config = dict(
    horizontal_flip=True,
    encoder_head_dim=32,
    fusion_encoder_inner_norm=False,
)
Rows from block 3 of the fusion encoder, named by matrix and row number. Rows with one number belong to one attention dimension. Each number is 128 + 32 x the weight over its row's rms, rounded and kept within 0 to 255. All counts start at 0. Numbers have three digits each. After the name is the row's rms in percent of the matrix's.
# q: cross-attention query (fusion_encoder.blocks.3.cross_attn.q.weight, 128x128), inputs 0-127
# k: cross-attention key (fusion_encoder.blocks.3.cross_attn.k.weight, 128x512), inputs 0-127
q.66 098:130144112126118099126163095113071131084116157086105138079140104136113061158101167201164128118081142102163152140175148183055135177147165197178103052120152085124200155092177160132118135154157140189105120145160086127094138104131170135128177113139136107145164121105108114141095103147110112144090138098140193094119151185095068107157166047113125111109151123154126147088125121125125117162148
k.66 103:117118153124131119233090181099113165132123045061165118097205164145177166131101119137184118120099115161134178122127110085121125147097170105140150141131153143084121139097147136129111117145137182125135082184173084124112079097132134135148116201144113147120185140187171121121067113115133182115135123085105118123150147158084129136128109163142103094162136114080042130134091132131165160136109
q.67 101:116088097127082157159172233116103128107096142133154163143115137170097151125108097158140092128178120121101170086161121155108112135130082116170098098125076105147115155126141131023049116122131095133107078189158120084131127121095141125085087182164096098185129144145119142168187109087131149142129095130138136131127092117117104127117119104139119064140157108159163155103125137121183063131217
k.67 101:091096132124144163139147143149111129146161145136116164113177078143183112126202098063099158125106170133098118129136100080204163207185098094128164101106103172082085131141140137125123135145168089154154121174120146145124175097156069113144103086149099159144117183129180197162169091118054187101096143193068117121104105158129185115142132093102089121094179120066200155141087103095154116117147
q.68 097:120178127177131101132090057129166054139101133121132132134128109137143138081119133123199153126120100075185105119146106141144183139164124127093148148167095142155134124126075188177183125153181159126101169130138166126081108143130156112132185162157114137132111114122138173027131123146126144146087142099134069139163098078146142097189111179134184109099156163089134081126155100116098206149172
k.68 101:152136109117160200081154125072118108124079127126139089132124222107159102171062099123142104101159190135154113065108107131098152141168189192096115120167117118138124109114160115066111202113113149045099156158077121112200122135143153135093141162138115065120074137121154149101110135123144106100094122105145148109155125132160156139128123120089051167082169127103103104165137124089117118069151
q.69 075:085127167111130120158123113103181146125075128167100121126138150142114105151161153082122127219072129092185114108079085191145133094159092131105170147094114147079158151156157106187105117108150106127104105099139105127128167125054124165137157154163193087187157116166104152120191183138100117153127127152100158157131159086165109131146074103112100107184068086142080087121167120162107160090113
k.69 088:112172118148147110080154137173096132143095135121082146125138120118114127130123115135102104147128196089138140103097063143159049138140116106098134184126089148132139189130039113161126142117148107104094152103097103120139173159164153114102164103152150165143175105052126139121147094094086123079127156131181124162154155089147152165135162102112066170084095126141126082142178064148089121110131
q.70 095:108167168129096158097141081103090133167102132114134077135073150156122140152145160075181122147178152141082176123138172160109114141157061163071166088083146165160117099158146119127100135187112168083072172115129118085120202096092155155119104138122121157101110149144107055115135105104137162197131127112063112113100133149126143155181119140091058199097146137131149096101144141166149173131153
k.70 100:116199117096112089033147088131130090138138174115137136178102142121141124124164078158167171135118141143086094169167118136177113164127099109144129167116147164107096116129149138112158235077066151176118113085122123165127176111198153187174092137162102215123096128105191103097127182108161150140124125134149134168146117139160082108108091173143101147109128199096114110126142115135157166123099
q.71 101:059095117032111121160201119142135117147106116136120140168159132115166115144143138156144059077150127116096129112086112147110152165093148108052132165159122141149138152141109166099132160137115156132170121160167126141102195168180159108137110091081116087091134108145120098153076149121091124085078112089105181120104174167116127089104166117124077124166125121160082128160172170132097060139047
k.71 107:125135159107095076149138127086187110121079099132164115127180118078127130114188132160132197147157167200132149101183120044136112131130099092092078100135118088138181136099090148143134140213175112123057141099148177088175081106091126209092118097143077142121127097050112106124039181128133128148188122108047146143109131162149150125156116166075164124116079091093098144116107138112100142099095
q.72 086:129144122112131121117141083201136141080116112144083068154119105117139101106148079151122095140161156132162156103098103115089168173134226113157145120132097167137160143094184129158170150129146162125132089199127093091137114137105169118097063097167131107140096117069127130086135090084134156131161058186130144122061132168126117111154195127125071092064079170100162157106113140108142172151134
k.72 097:131099160116191108109134118133119135096097222105111115121153124144158124084154140112153099111128101107069135126149151196130131077148115167134161096137108120124140101077124167134141154157116117164139153105117027141147111058100152145160116076093090135118148157139160097090116143062132118090156177149140133214085153066050066165154146126139109175124138121171089133142165164157186175113117
q.73 093:117192091145083116161110120096116063161188080107092187145125064072134137077130091161134131138209152157110110147153129154137128098168120101107151048147102110144113147145178104104093135152141102124135143095194129111106132095073166082077148094135130122121141138110172160118098130148145048122123134151131119068142057178151119136084144127156144174202122091146141148142153095092132124086136
k.73 102:145128129121150123173132165139121186143045118081061176114151110150105082127122139115117150119172118149157181127087085127121143132141156158116069154118135189101115177115047173180093103124214091135121096112152147112175093122133101114114115081111129069094139106126131156154170203134198102110070091076163123128129138122102117103167062106152175135161157143160083107137146103091122119126098
q.74 112:114191150167092146079088135066145145170137128119122188137107138131140117144093144107145170122172116097152157119179170155125108136174136146141150082134108062157145116103127129086155118141135117105093124079132169177113122124144210075063133105158148123132100147156086115073092109127153148108098128143106151139084136150103122108172108098164130143208142123082045127058182112101082079058143
k.74 106:161166101094128140123149127146094152156189123035147133178135088174104109056164093142118080170076112125142178154079125113158125111052156130065163142092136082105097142165080103110197177128127130120174135134098168153124113145168121170074135121167139121091089149120138145163156132161131145121151150087134134157122179115143108108133083162081147136126161142089165121143090148119052132129133
q.75 092:064120124123113085174171117102134128168136150149094117165178091161107169136123175163143178152157128138135169200148106127154121116143137173138138155083177103128088165111161162079149176125090166136108141139121106143095129100154070203089142112064072130131114092203108108156150161146083140090114093121114160156176113128158134130162114100090072108175042150108132133117144060153166143154127
k.75 098:088115109161155103119185095147130080160107112100159116113146153115064050100161135144118165135120148092127143099083146101123158150055119144142095139102124097079177167142162062117116137146139080207114156144100149120169107177140137126117138137130165159124090191165123123104082143084099162119120073119163146142118097115091080163149160074102117168116154159162118105098110151134163088132110
q.76 090:152166137139149072100087107169169136128155146096080097132153119095076085130140079116137160138129142089120133141125145121174173106101074189151141107096156090105217122125131157100130157101140078193174127142104089136126126121137092142110122103129089092154149122109080134117083147116131139155188198106147118081119170161124135112142095106205125146021061125161152150153061141159158140142106
k.76 095:133115186125118146117051139104122143098138131086167098152136116097091137112098124129079150113159092114143134145204125086119075144135109060100128119185168189113050097101111082126158169150111150124150083101073145145112085152091163126136120151079142136161156109125093114140127131131140086124093126157153105184135080118076100151124083125112136142106114134110144120142059133127104181108118
q.77 097:109127142103189081174149125166105098127088175155209123114187087134133162136190110129087150122128122096228136182121165090149126169090126155167125140111137084097104145128053159095173193087141125157128074102121122134105103148144121222092111076074091097088143128149153134150142141138074101131094112149107164176112085116112136158124112104143127102116120145113104123106159096133135136080170
k.77 099:088111077103172128159137138119082108174139130178133071132112092115166117158038138097099053152155142104116102150123126125143116098113087111106120118109095054125214126131128114068135198139192085121073090150163155121132104166165183131137142102131107126133141149121097163096068131149143102118113145128153160161116141124169088133077179167119066115190141147173180113122126084215140158131185
q.78 102:101061143075153134123122165173134133052085090112157126123116127127125130076128179203146118140174097096097154131115094131099151170145147119170098103133126141143176149110147174086134142116126119136081098179153093098123091129127142091111095065159110108130084147149150199121092152123115124096094150132197078153153199142123093098212163131131131117180129086173141097078153197086115103112142
k.78 101:105130104153110141179143142119136134177167178117133127145178137142107055115170160146137141217079098097154170081136115131165116114135094131125085170064130128098144102091158129103120187110096108139120130185143150102145139124127091112142096111154101145084126084158140118131093085116140190150152121158102104075101146134125196196149101152111152125158131149129185150074122102103174121140104
q.79 107:131140133167100131119152124153122092162077087160127134115138131183168125138110140082130133142130071199091130144116194141035153168153129132140126139047094132109149217155046159147091081099089138096086101109112164145103133099109151132104117178151175153116122176175127137183113163101148122167145070122093089130157143122169124111173066137100154135117092135130100097119074124111114090167103
k.79 103:100127147162102170166101137104134124098153094179156176132179115115106142149120201155130100177162089102122175122148108132159126066155079077220157109144159089128149148169179131118164065124179125167098096141133121164130160176166173141079117184187126119163134147151150126121128114104118147094072090145105122083103139162170136065140185129087121175119096097101152104171132187143155128140197
q.80 089:104110131138139116125161161138115102107097056142121111102056172152100168132125097087118146091145108149099123121170105165102160120169115078163143127171080099132102145143140153108127123128092185174150096127125102115158110160139091091166140128101111141109116173169080129141147127139094108104076143009153131083169146100135166061129130180135134066113112167200117161195156183124149128074078
k.80 097:127105167117104124133107124112146102171136117147122093168163115146095150079127165056177156154105058179186121138145087122088133191137087157048129123128073175079101166050139128101137052153122137107077095132063139126140057121113128089152161123126152151161064083070082148152154162092162154205137116132090127139111190141101164096114112165134156125053103112108141121132165100132116085126085
q.81 103:132103113172132185140117095110145147142090186115108087111133160122142161139079108155118112130135098136134138129143145083064136130154076130076130138104175134147146174095157175117197153075085058144078109145129121133097110109180156136071110067129116089125080077132080115054118131199147103148202151106153120152174140106142236145134107145142115093162120119133137115107120140155157154170088
k.81 101:149149080133109148167149117167162118146155139123150155187123143097139082186144121104141075182125144081179173116079117143094134121103145173152050165075146103070090056131129126133140134156072133074200113170095101137142151201106119185144097137132131120145137130138098146106134142157139138100107154104144200102103078072131136138125115152146110094090137148165132075123126112100188106115143
q.82 080:176132132087175116230128157166172047184134102136215116158120136138140125090093147163187177112108072130103114106105132119116119136153135124101086168119179160172134108114109112115122129112108076136078098194173099099100087119173098151092135141145183195139168087145150090158140130112157137076103122094182125104131104123162146094114124134153104071133133124190158118145112114112138094167136
k.82 094:067178187103135096170169106134101117160150091130104100167157086119066078132128180137122131114128123132151142095138107136152183115090126104108133162152144082131172100201191111151092121093113186111051078128117144110134101108150154110104079110134088138168093084109123146092169118174123170075137119163146124061102143118149145135129137148150137135083098123153106122168200142119155139114091
q.83 102:147181167127162063126148120077116085158189135132056184131160100145103148129118183148161129094118039158127048163130155153079103131144144178150127157081134134166073138107121137089149130133165169118123111153153092175090104098107116171049138079096100110145149166138078138145068181158133103182121102111157155139164113139124140121132180107096129142132122103119167089138133107155109068105146
k.83 101:115101147072114097195090186122110138143068095106123160102114103110100099203077130155080149123133070142174194171072126135146151106104177115136102130152171070134132148127122130117077138157209117145135146180160197111134187144077144072101220084122174098162090115136108123175191102102092169126101163110109164133114109066168126089171151066147134106187133175139113147087101120123134142130118
q.84 093:129134077081151115097124106088111130140144108110103153032131114065096173138139145148096100116095126115145129146168183172184083086156098091060140186133117119171096157125095155116112117101154143153147155127085117164105172134205123158113174128149130206098165154158122066147128148160171087132113116141125121154138097167165126123040096098132114085165113165161147140174112144155143116195114
k.84 100:163166170116169093141065137108149127115058100108166138134120145125089139130183121074156117140146148074121138151110109159056139230115136108154166159062100178136104122103170089163125092107164160156132114116227176190109138075117063174115123152102162163130215123139137162096136097133116142127149077166105096076136094153162163091158145110154154090197096083175118132121109127094152197088150
q.85 082:127116147073107178138142061134146109097093072145197177155107078134158130118093169152104131143080169152125135126080115089141137140123177063126118157084140161128130119137123154105119198119159177133149134099158129101121076151151116118086102133089100108175174142159122135126095155148102135183119108182127140189100119147125100169202130117079149166206074094161108183116153093059093135127152
k.85 092:151064115150144183087164159095125092179161143142079128108108136122132151095101134157107129131088110127126126110125146129112110097109133167138097134051128198112127158142126173153128112130200105122084168090168137094160073120152152134158143086206130176127113087125142120145103165060148106131116123152144141081134203147131126111164081175085166143113122076183175138126127102106114143169118
q.86 097:123099170091108073091098096209080149155112138133088140104140080196111133139166113118128139150145113106195135156105119113139161171105166143173086072074136117160148149158117186161106123178207104089130118147145194139140146121180144113144090100115139161120111113137139122155118075105154139154148158159083154143078142097121135106133139135068152148045122039073104093099088103128137148124112
k.86 100:141107115093136122111103125141178145054119196156160063173164124072159132165126058174132092126200140135159147154189103143177140059166093196148141175119168091151089126131143133122160195098183168148118134145102099052117102131200133114127118133151127102168155108131125123084146099097127120098055169137139120163129215099196104090154087129124086159101058152119172145163131098106121131118141
q.87 098:093105086144157083134198144149118140085106194070096150074142140179156095142106065130116078209119130102130179169106178144116132129137081181117102127090135120166135161154100098147121116070110103162128099167105172163142134121096096160156145140152125122121142132114111167143137126157069142089151123113103144133207101175158145153094099142121168179087136090115138058181089125194138137133172
k.87 106:097123123093054148169131138130138165126149158139077182100119164141138123159045149179190156160168108128132085139110085144156124171086106130188130098147067122184080119079171084119165121132204135089092101112096110091162123160160122085104120136099129146127146122212152132136135091064129145150171130095095132169121157158142141111118119062164079113166149107071140123150089121166130091095102
q.88 104:107113117165161160150117151151153128168095216152137144144105135084052123133093099131050066114118144131201147135129168138115115160125158139117099109133153075116119105184147105133094139162151150152143158153142183144173056106122112094128127101108154104082140136173151127104162123157173119182135142062088120111180179112075158168180153116158148106157214099148123114184105104106148166144141
k.88 099:187129114226131110099180131110114105132145159121151098132117117177152089158142097108146091083112150164169150147118070149154129140073148169099103119115097163120161120103165072104127109111106124097158152090133104173149115109067070123198134111065157111098090184123155179122116118067093150127113137153114077091117149172083105087169163091105139082108110155125123081105188095133129150114130
q.89 098:141042169049175114144183156143092135203134092118083139137131137138098145141086140131134112106074127100173112201123148146147123107146136094049158117137175115159096111154116142088162166120071118153137168129154102084154137106102157155147103120135120160117124066138139127086149150162194077133174190087154148132063121149110141099118109156124123156136150058149112101157152108149121174063111
k.89 105:171172060126094151122147160201129055132129073132103076177091160118162098139124178174106100129181172135152108173144088138159162086121129138130120144081088113166166085145124167103114125130162153096169111169116131092105136160200104149160061098155111102130124094114142151148115185181120208141092159113114170097163095094140103103161206116145101095090083194169120028106120147123116102139118
q.90 097:091116149123195109176154159161118128150144110106126149133134123130206028118074130168127144119095142087153141126118163102116092188100143130152144143112109112116116066081194108147166118130075174096179089122106101136148080123149176147221103143089135131093119112128156112084163136115147133147085108099087083066158155132162138136127121187125140100054106169094161132158150129102085081130146
k.90 103:130130124147109161167111148103180119101118123159183126132095134101108099159054171197146122154146122150134156130159145085120125125146158096100148102174109048080113109125123134067138158123125092133149170164136113091141073129099179104077131140165096100115141121182110126128098138147116207154160141111155181100142164148118114186104155150115130150109135110150083116066150195198125070136126
q.91 093:097163102161147129156116171162110112106135083141120171148144124159122089154097116154092138193104152140106111145157167123153137173076095085139132116125045137216076158138140101090146140136141123094156080158074130155153104105143169159146147114169108092086103157146128134111166153117083069047137115106133129163160124100128190076076143145145104071179139068121072158105144175087159097094136
k.91 099:137140027095121053175136073161107183186088163138165141123129125155141117198157166123139072117126116131163144149068082103127157116143153201147160071190102143115064116144153156112158116136141101114141093125104177100198124138123143104074151092106117139137111126163101171136163130151157176149125176177161157146051155111166104139159115089115115118142169122157143151127142127129135135129112
q.92 103:164131131121135167167203143142106156120087133120145198141098164095096186119110105131119149150201103127109145155134126124110103091117150100119149130124152121077092193127065173114119142106132098145074175093138088112130072144077100097151128108105113143125128119153160210153112061101066126099162139130127130152142146133121090112130095229136098060075071079104144154107107096165126171120153
k.92 108:129102131099141164134115069112156116166181121131124130126075131055177122117163136102134124081125165155155122167142164165174173100095115152124129133145102121147152122092143090107086103142149089147121154165071100106165091138160142112137136083094091153084135177087153138167149164134087148103149159086110090145110189156161071200127127146089167163114101162165109151134085100147156094154138
q.93 097:162081102115108116139140141117129083131158147146145095078098134136213176135094126170074131118084130144119115121076142062107048133191147118171097177119171131125043101117142117121119114166150168066066123163145162159143156123146133061101091166148130140147123152146117103148170169198156110145175123130137138090148133138142203200153145131100127140108092143106136177110089125146158122170102
k.93 103:167154111146092165103133172124092109079100186120132121162146132121141078125127171178081150119098097139164165151054186069104124105077106124084150133099119125132136163116098132120136127163172145140151181104100100197067095127079143151130138178126128129107172123144148081058118096096095087141117191057078171052045053108101137069157182138114156134160127122183176158137119156157163089141159
q.94 100:149098070114094176126133166130129146088118134150108148174059126163085166144087160143203151101037212128118155151148198130097114148177151161154118171148127096146056113131150152151162162114151092134147205114089106131136176154173177136085101084163122133103099086100101150074111102120113106161138128102087173155097116135094112121121162117154116115133151175141140165096071148105124137134142
k.94 100:128077157109100107159134103080114175165168093116131047227123092102150108149138167104132109134084097121129158125106143175145132111108138150100118112139152067118073150083143130111169122069154097117198092095072150177077148066152136172148157118160109152134169157151128186090154113137138153127099085166137194140116138119082118132057158126170130144097123164160139111121079169107120112125088
q.95 102:138131149120157106145169120142154129152114152127107137092147146137148221172152101085087150131160074126090173104093128151125140103112175139101079140178190157119138153153078072099151154109110177160149135139071152147116069178180144176106129118105098135111100137160095200140107132149125121122112152113206086150171129121117069156130194165086145186156098106162186091077171122147101146122149
k.95 094:111098165140154095173165113116163126134192063130107116114215125128171116069141130148123124187072113163140132132149146145216118049134111128170128142095147102171142066093110103152062119179126108179104148196121140162168120132131130110158108172083127098109058163117107131075159144133123136127179133105092170130160136130125136135101130087109087057148134187145148098173098166137150177139164
q.96 101:087119134172086116153149090118118124134126152129125111082127146165125156187167085140115080117184143111156146134084179103114131133113106080141117105189078103157172098132133095133078169173085120155090081132126106114113137108192135117070120086170123149159098172116165124121138114196158130110208130121159190096159167078148114097118092159100141155169083041136094162176106142113172154168096
k.96 097:133173098161119113102132133131178139109122115119108062115152102118147128121144140133099109169133117108128189111143111197173057131125117143183105143089190147097124154092108116121068158054096033088174110153099089104082178075165120146085109155153085154178129111103180102106131095109131171120159141175132130103113136112164118095122094118133148131128125156111167072104117105111139160146137
q.97 111:172097136137139129159087131138151132171181142100116128126160135109166153113139070165130150140130116147131054146165114148169073130174167182120120104185138146093138115113110135047089146163149129133103109089132145165087191119079103178132174137128156094132144161123062175141136159098076079125052176081223141110069096126154157148086128141111174093077108127104113113129124107121109131172126
k.97 101:160159096091105101169178119059140153142130145143169105075096123138112162113122084147151172075129171147072148145124126116123115119150216071203117172179153130132132156094092220123109110198114103085117143151164104083096129127149123124150126147108108123124174141137146118142147188102157144112109158149136135128165169137117140092154136123149116131070135079138169113170104141103137117127103
q.98 108:097145101106132165162152102118125172133163121084132120141122184152121090110167155078181100118163089133094152085148137097140185082105098085107141122095121100154122111080016142112170113070099113077167154126168131122155176175146089103129105172091115148113126123114158140139149076150102096111130129146121131125131138161114136118091136039112206184168093083070077110162084112152096116105134
k.98 102:166132075161068094099126176124087173139149128172150124102133188123095120090194129166148136106146080157152158110159150079082102077095149110069099159163120105152147142157144153128161144123077143109129117104143146125087141181105129159136068144089108129151184148123108147201182102209148123099102171177119120149169173135150092146129091137133088064075145152059128090146148149086060065167154
q.99 096:069141122173121122090109090073180184135122136063128171127094112130133113138080096121112145104157143188135125152185105147162137182147139108199101090108095143184141144156109112175071115116180114120125126053143103125123102092087093122123104128123122120148136088083132143127139177138104088126155164104137065107126107154126163045163188092079181135075131157152140072140177104164172107138132
k.99 097:096157116157118180117106137072167113148132106135034123118139115040207176146122146170200114154099109100175160168133114166143106078125166145159142164114099130175130130128159172157111165126111127140098122144114153123156147116108169107136183131086131140138134148085140099116112119109098117060128148127114118098141140105095113090169154148061115125161115089128158132074118089165157132173115
q.100 100:135169085110093093142124074145084102191101153129082084145110126114140170084076150107159159123161105096155091139178058157142107121124155082144164177100141101120145112130192074118167145172169186098145105150128102152082118171131118138132076097156066126102192130173114142114113080137149109096152092104129065084133131109110134157138171129151109108090158188091056127128109129086123128115065
k.100 105:178138108173119145091193137117121175085110064149115116054118113163104112159076098073126173151161156103109165184156064085148101077102166124069083178143119149146160166100206138106153143109118118078053066134137168102169134148079132164154141139139110162070106159120162071096024140087141109139146140191176110133205135159129110127135138106071161099107169128137139144134124130148124170064101
q.101 116:145102174086074124131114177145158101111135119114148191075093143153166145172136148186099122078120134118178134070103164154103111134127134113137129139127081079149129060125156140050107134147147121122112086124113194091097095117184221140185130071164099130143112130123140131136104131109119122100115171135143091108105158139143051180081164139090127132168100118157085152148063150113194168148136
k.101 106:072168169114115090136115176125134092081138106171172153129142075152193127149120089099194117181135088092189063117106113166134106179094153103149151125107137123088085157118112117089084159139181090098185124067127156128079168162131102134134140130163143144070142062137174054116197135162095097127139076139114132162098123129186147140122168103118164089082068162140108125125067136143148118130138
q.102 103:066119208117109100081090082142131133131116128088207081121142113058213133094132179085135165093113159169114153137134138184173141111151122125131137106145169158124094122076117169125096145125093095145110144086125107088112137183120088132131099100068135125159118096151154126136123136118186149101161155150132053177150125087143132140139061140138175111103127168111168110153076076112086157175151
k.102 101:089131116066111181064112119170154120099111146121127138097123173113154116181170158148118187101093090147154077138115222166090192123117113190106148090143112094090133088176062074118106140178187122115128119125225166168098154158091137145162081158096150176179090142124140145165176092112163127102164160135192153121118070080093096087096074145166110119111086121135073160131110118112171143164125
q.103 116:096105100137151127097099128151133133111146130100101148051102139098092160179137134107094166171151071145125158130109060147093142098207130046087145116185152086115147139106108126083111130111160128119095121160120137153157120111179128122157093114053144183138164111135132137125078103125056090121154169126112099159082187093159185127159101080156190092168122132124155175184129175145112150110101
k.103 108:144103064131137120095068134083114143121131145180080155083104160104169110184127144110108143164158142142138065111104156144189125119169110127179140131149089072163085189170143119150103128097129112174202164134126113090136104186100111111169142117094126216117138150138095175078089126072133076132111155050181169133132128202124091109107151103112103123093119190165107103139165166081105090153211
q.104 114:155113103060110105118121087130149103116187150190112167163123122107190154116122096086100126142140128115129119200052142135144120219096106068150147166171152116123125163198144105133067151133132090186127122099145151135143101149135126093157080158128131156157127066076103085110167147117183167152122143134135121125145139159171145105088050132133112050086156149123121149091125122093114184116131
k.104 112:129184179109166155136140146064142142110159061181110158102150101147140155189119160123134101140128118144082119147116086102073141170093188135174124144137087178157071141107133139169103092078095048139198099149109107081117070061113135165126179146131137147133150158158154133083133142143086048165123045176137131135121124168163115074093127166166122145118149113118158076156071105164121119124106
q.105 095:066116166135151127188072129142113091125085115108119137170150068121129189131080061091117147134101106133185117163189145157187162158070128140100121103183169098170089206145096156138096192123105118184155103115184074176150133147113121137096113127076145124122134136153118142110145098113125151068131101160157180090120098109139084083117137140129184147107147138137141132071143126140181153089111
k.105 091:119092104156113127107092126096118156161169100177130177133151147140164155130134160139116136070201121169112128121101073164080168079111122070186141112152141123085170175158166074118166174085156102155081121115126090137139142096128121152127142143125096132145190090177090129098064147088167088093107203156092121087132170173167109150083133146092078085134132141110140134109135150227142143132098
q.106 103:080095150177148119114159135131148142096123128157145201117090170130127132126124174080116126147115095096150138110154121086161184049172141123116155156187115131100149159096069107152105107187122156167168086098107091183088094181073136138153068191137133158091180161133121105115124164088103118138106142119138121120141114109147099170174154121147069114174121133141160161149072227130092147105143
k.106 099:117113179051137099140141106127183141098099104149074130160135159100146154148137117129108128101191104163132130105144085153153099092110133104158154112161202170067014139143126160166111025171125141086157113130139151122138134156196158118204143123096085098133118112092096156082157201159078136124145142164147098144156133189119113189111155116115122158131134178112138144104132125149117135092156
q.107 111:064084147162138164145112111155108121101137103133157145148133151174117171167132151110142095162174125190060133099169212153125136125131086130143114150173160170127174126130105121154107148165195087104157085155104101178092128167132069154105092093148131103144137105102149152106131142104104149121106090179164068130153057120143133116102170099180161082107129068148159152144169173151110120042153
k.107 111:151122148162147129127108131117068095174120204081104143087119136189110128134112100223115179150080121110104130114158131156145077154148156122138142111087080106169130130144112149076076134097093141095099156104097140091197193119158157110097130111164111091133127152126097131111131161069136069140076136097100078129162141157157107132136136168122154153161178167159117077164133095070149116144133
q.108 100:191208116113191199114122134181136107112143139132099101133158043132101121144146167148146158091156079128193094127091082128103130096141126133133113110162126106141129089144164124155151108142143122144106121104063145147151129161165174077105141138145101142163138137145136076114129141109164132167076129125103137185171159085159147188121229144146124096169158200081120110141162152150121134059110
k.108 099:152140103075173098073154140102153125118085093148070149140084107136107157147124131117105125172179132150136079110107150135160109117122099134121173055072116096172116122186132122157161152143203113108142110112121080093142120097133132111162135169182150183117128090139141080101113104174123118117134095140161078121141124159130159176168136094113173074154078151187102159093101170133118137098121
q.109 104:109154091145092101146093113112094139082120097099142088143137133140149106132113165154085093186116101105191104201123137087114093103159140138138144102115158098104191103091131184058120107032129098131108120101148153130119090089137085134102129143127159122142072104143156149214128137149081123126200110098061101120159130151172154140156146168118102054138136139102155091165204141095102152127146
k.109 097:086105119210091136119151078160094052169118095114102097112150116118155108197117094135117184160093144113168106142150116138045117134157110143155142131172132164168098157100141137170113114178151081138077166113141152083157132147093097153118124163115132073100099150103115061148110094123113130155107086183086146125105136102178179098039062140147089157090066138076160109146064196138091092115099
q.110 105:130142144127102127073094144105129114121104136107081122138092150095077097154129160137141080164098181075125104169104118174040133108107176103104100106143117045157122174106093133126127128088085129181114131126078204055203103164115131142113108159137158103102164116137167131174060156087097128130121112115091133119144097160123081162074210123119109113144138171114152132111112137111148109075169
k.110 104:114103151106226086093083176095112119152142109105145165144114151177104142124133167108142104174161152111179102160107133099177184093170096119128191162091165136136132120094119101153188125114167096158142121098151135188163157148126114058092192143124175177077075141123126141168123077130095159189155144179183081128083138136188189177196167147176110145199132136090138129152128140122066150160152
q.111 114:130134097169077141131117161112137118130080106103084121151099086084096123151106120103197085153168083064120096130119119173124143054142109160103141100127156169078076073183139110043174090048132109128104112092144112159155140065114134137149191118161123158165144097157137133190151116087106101102128133092136130089082071124109182110149129159104141149094180141128143145143174151126119175114106
k.111 094:118123149136145121112157098142138129114067173068112111149178125056097114107137147143089164059106125141112176136111094112103067087154118170097130094142105152130132140129090161179117119088087076117127202107111170099186161140108117161083189169140115167113161129117089181136124086110146166162176177110116156096127151162139186118137124160127162162129100113132142121142099132086123130155141
q.112 111:085144112090176158172114129144169160185146117138110095163130145169144169095088118103085142138148142125076186146123113203164168099110142108141163190160155098131145142110106144131101122070118099157107125165163156127109171147105128173068118145150173148132146119163140164182161126124171124060110128184187130055160140173083105085101135109166102122109184152096092163067120115103165159077155
k.112 098:108097180155170158182158175064137099111184081081125101072134102167054138126188140201039114098165105117063219133187116107104110122125174109161151144110140110123179128114159181168150114040165112149130107092139092111132176108085128156145121115115078147118175095180121098161143173114077126114133154165180086135166087134107090157142144092094157112124083097122116125068135130151147097111194
q.113 108:094102110106146111135143135124109104097129108124150152146081137147091112159153158072145155084124174077109223195154120110091138182163125146197136131141120111104186204142108161082102161122090125116140108154121082207156110110092135139126126068096105151148174174176140130107098111160138101104186132161059128133157207154149103154097175102153098152155134133181134142164138133136176096144133
k.113 099:111099103128136123105088126138127147103164122146128147135115105086147093149109085160112095127139110115138129071177118135185084143180101160184100153127131141144089146137113163099113091068144158115114156144180068124082129132089085119117148112100075090123091162165109145075173076080130063142124132165120122091126186073151142119172128075110131180109077141087151191077108120195111133109124
q.114 099:132136152111149124110136133149151084082115175068168135138163106193103105174146170091150140173114182114076075138116161139126163185141131079128112157135187110142136171130188150104044113125054044138133139115141139139163099100111104149071113093123110143149136125108145109103051140168177170167152114150157101153203126181091148132134098147150154128143156125183103147125085106099144119169114
k.114 101:075114076171087072111128125123116054113115160149157130140165144170155096180186156142103120151105053165079091146123155128146155074179123117065103091052117138109152157184086101115175166092108126106103142139122120172112143122157175097127133176132084121130141148095088147101147118118090103071075089113073126092137132144123133140124135096172138076101148142128061171101146097158082149089189
q.115 109:139089108121131096145118120134096119082161156140138108141160104154127197078167132086090187115182178067144077103121122137176124121178180111141098149146068109118118052099138120072125121129072126126123110096143127110160205079167196089145196133101121144163107186146097129168139127175130108122073140118169144135130168103155087140095115140160104144129135082114075189123061098130109142138116
k.115 108:129124099129173121121144196144116155102084108122129158089138122083149167113151095117167072091110156150106134137158131106115078149112195120099121124153156142095187125138127148115133132129137056133123148102112104146124119195124121171147169169158077137196163107080142157106124114121125167088187099112193138128143150135061135078092210123130118092084153120159097168111128120121142215104098
q.116 106:181156145101099095170110135131133161156188133123135080106100150170122167141111152133119145121079090133133108156092104153166196105110136126119209161180148099159070148099200078080166152138155181068106100103130139118088059176067161100157081134157104110081207153098114123128148137136097163121131126163169069157125141134119153083095122073125141107114158100123148147161080152159120138115119
k.116 107:126135141145097125113110169091130085109175065123118176126114131155145092149098130143123109109139130101098126127128104084139129156145156118064037062175149127087104153109122134156096137067205164145116125118150106175093126132118165156156156185160157231145174123171084139153122152090122062087181089176180137142170111094091087240095193141126122123166142146160127128136163191124113146148073
q.117 104:126143123120094145036137159110073164102103151151119185115152110076139166073112076195185188127150120134094175131128083197094150114168137113143213130119134123151116187139083123126112133125090106118182116068127072080130112090069145162107137084123153143078157148144126078110118106118154180095095115159113143133110116152105110170093091127147092095145113129176111097147157117136161162126076
k.117 100:090162161124179137118114081147111103115092104176114113143159122157111165124153140102117094148076111145180148154134064122175104114149135127138133141104104163105168147099127159078178152155083135078139116179156183165087145125146130104149158138167131111152098137173143142165138110123128099096128085152114122142075124138195094139106085131072094159158101066104076180104121085127055162138123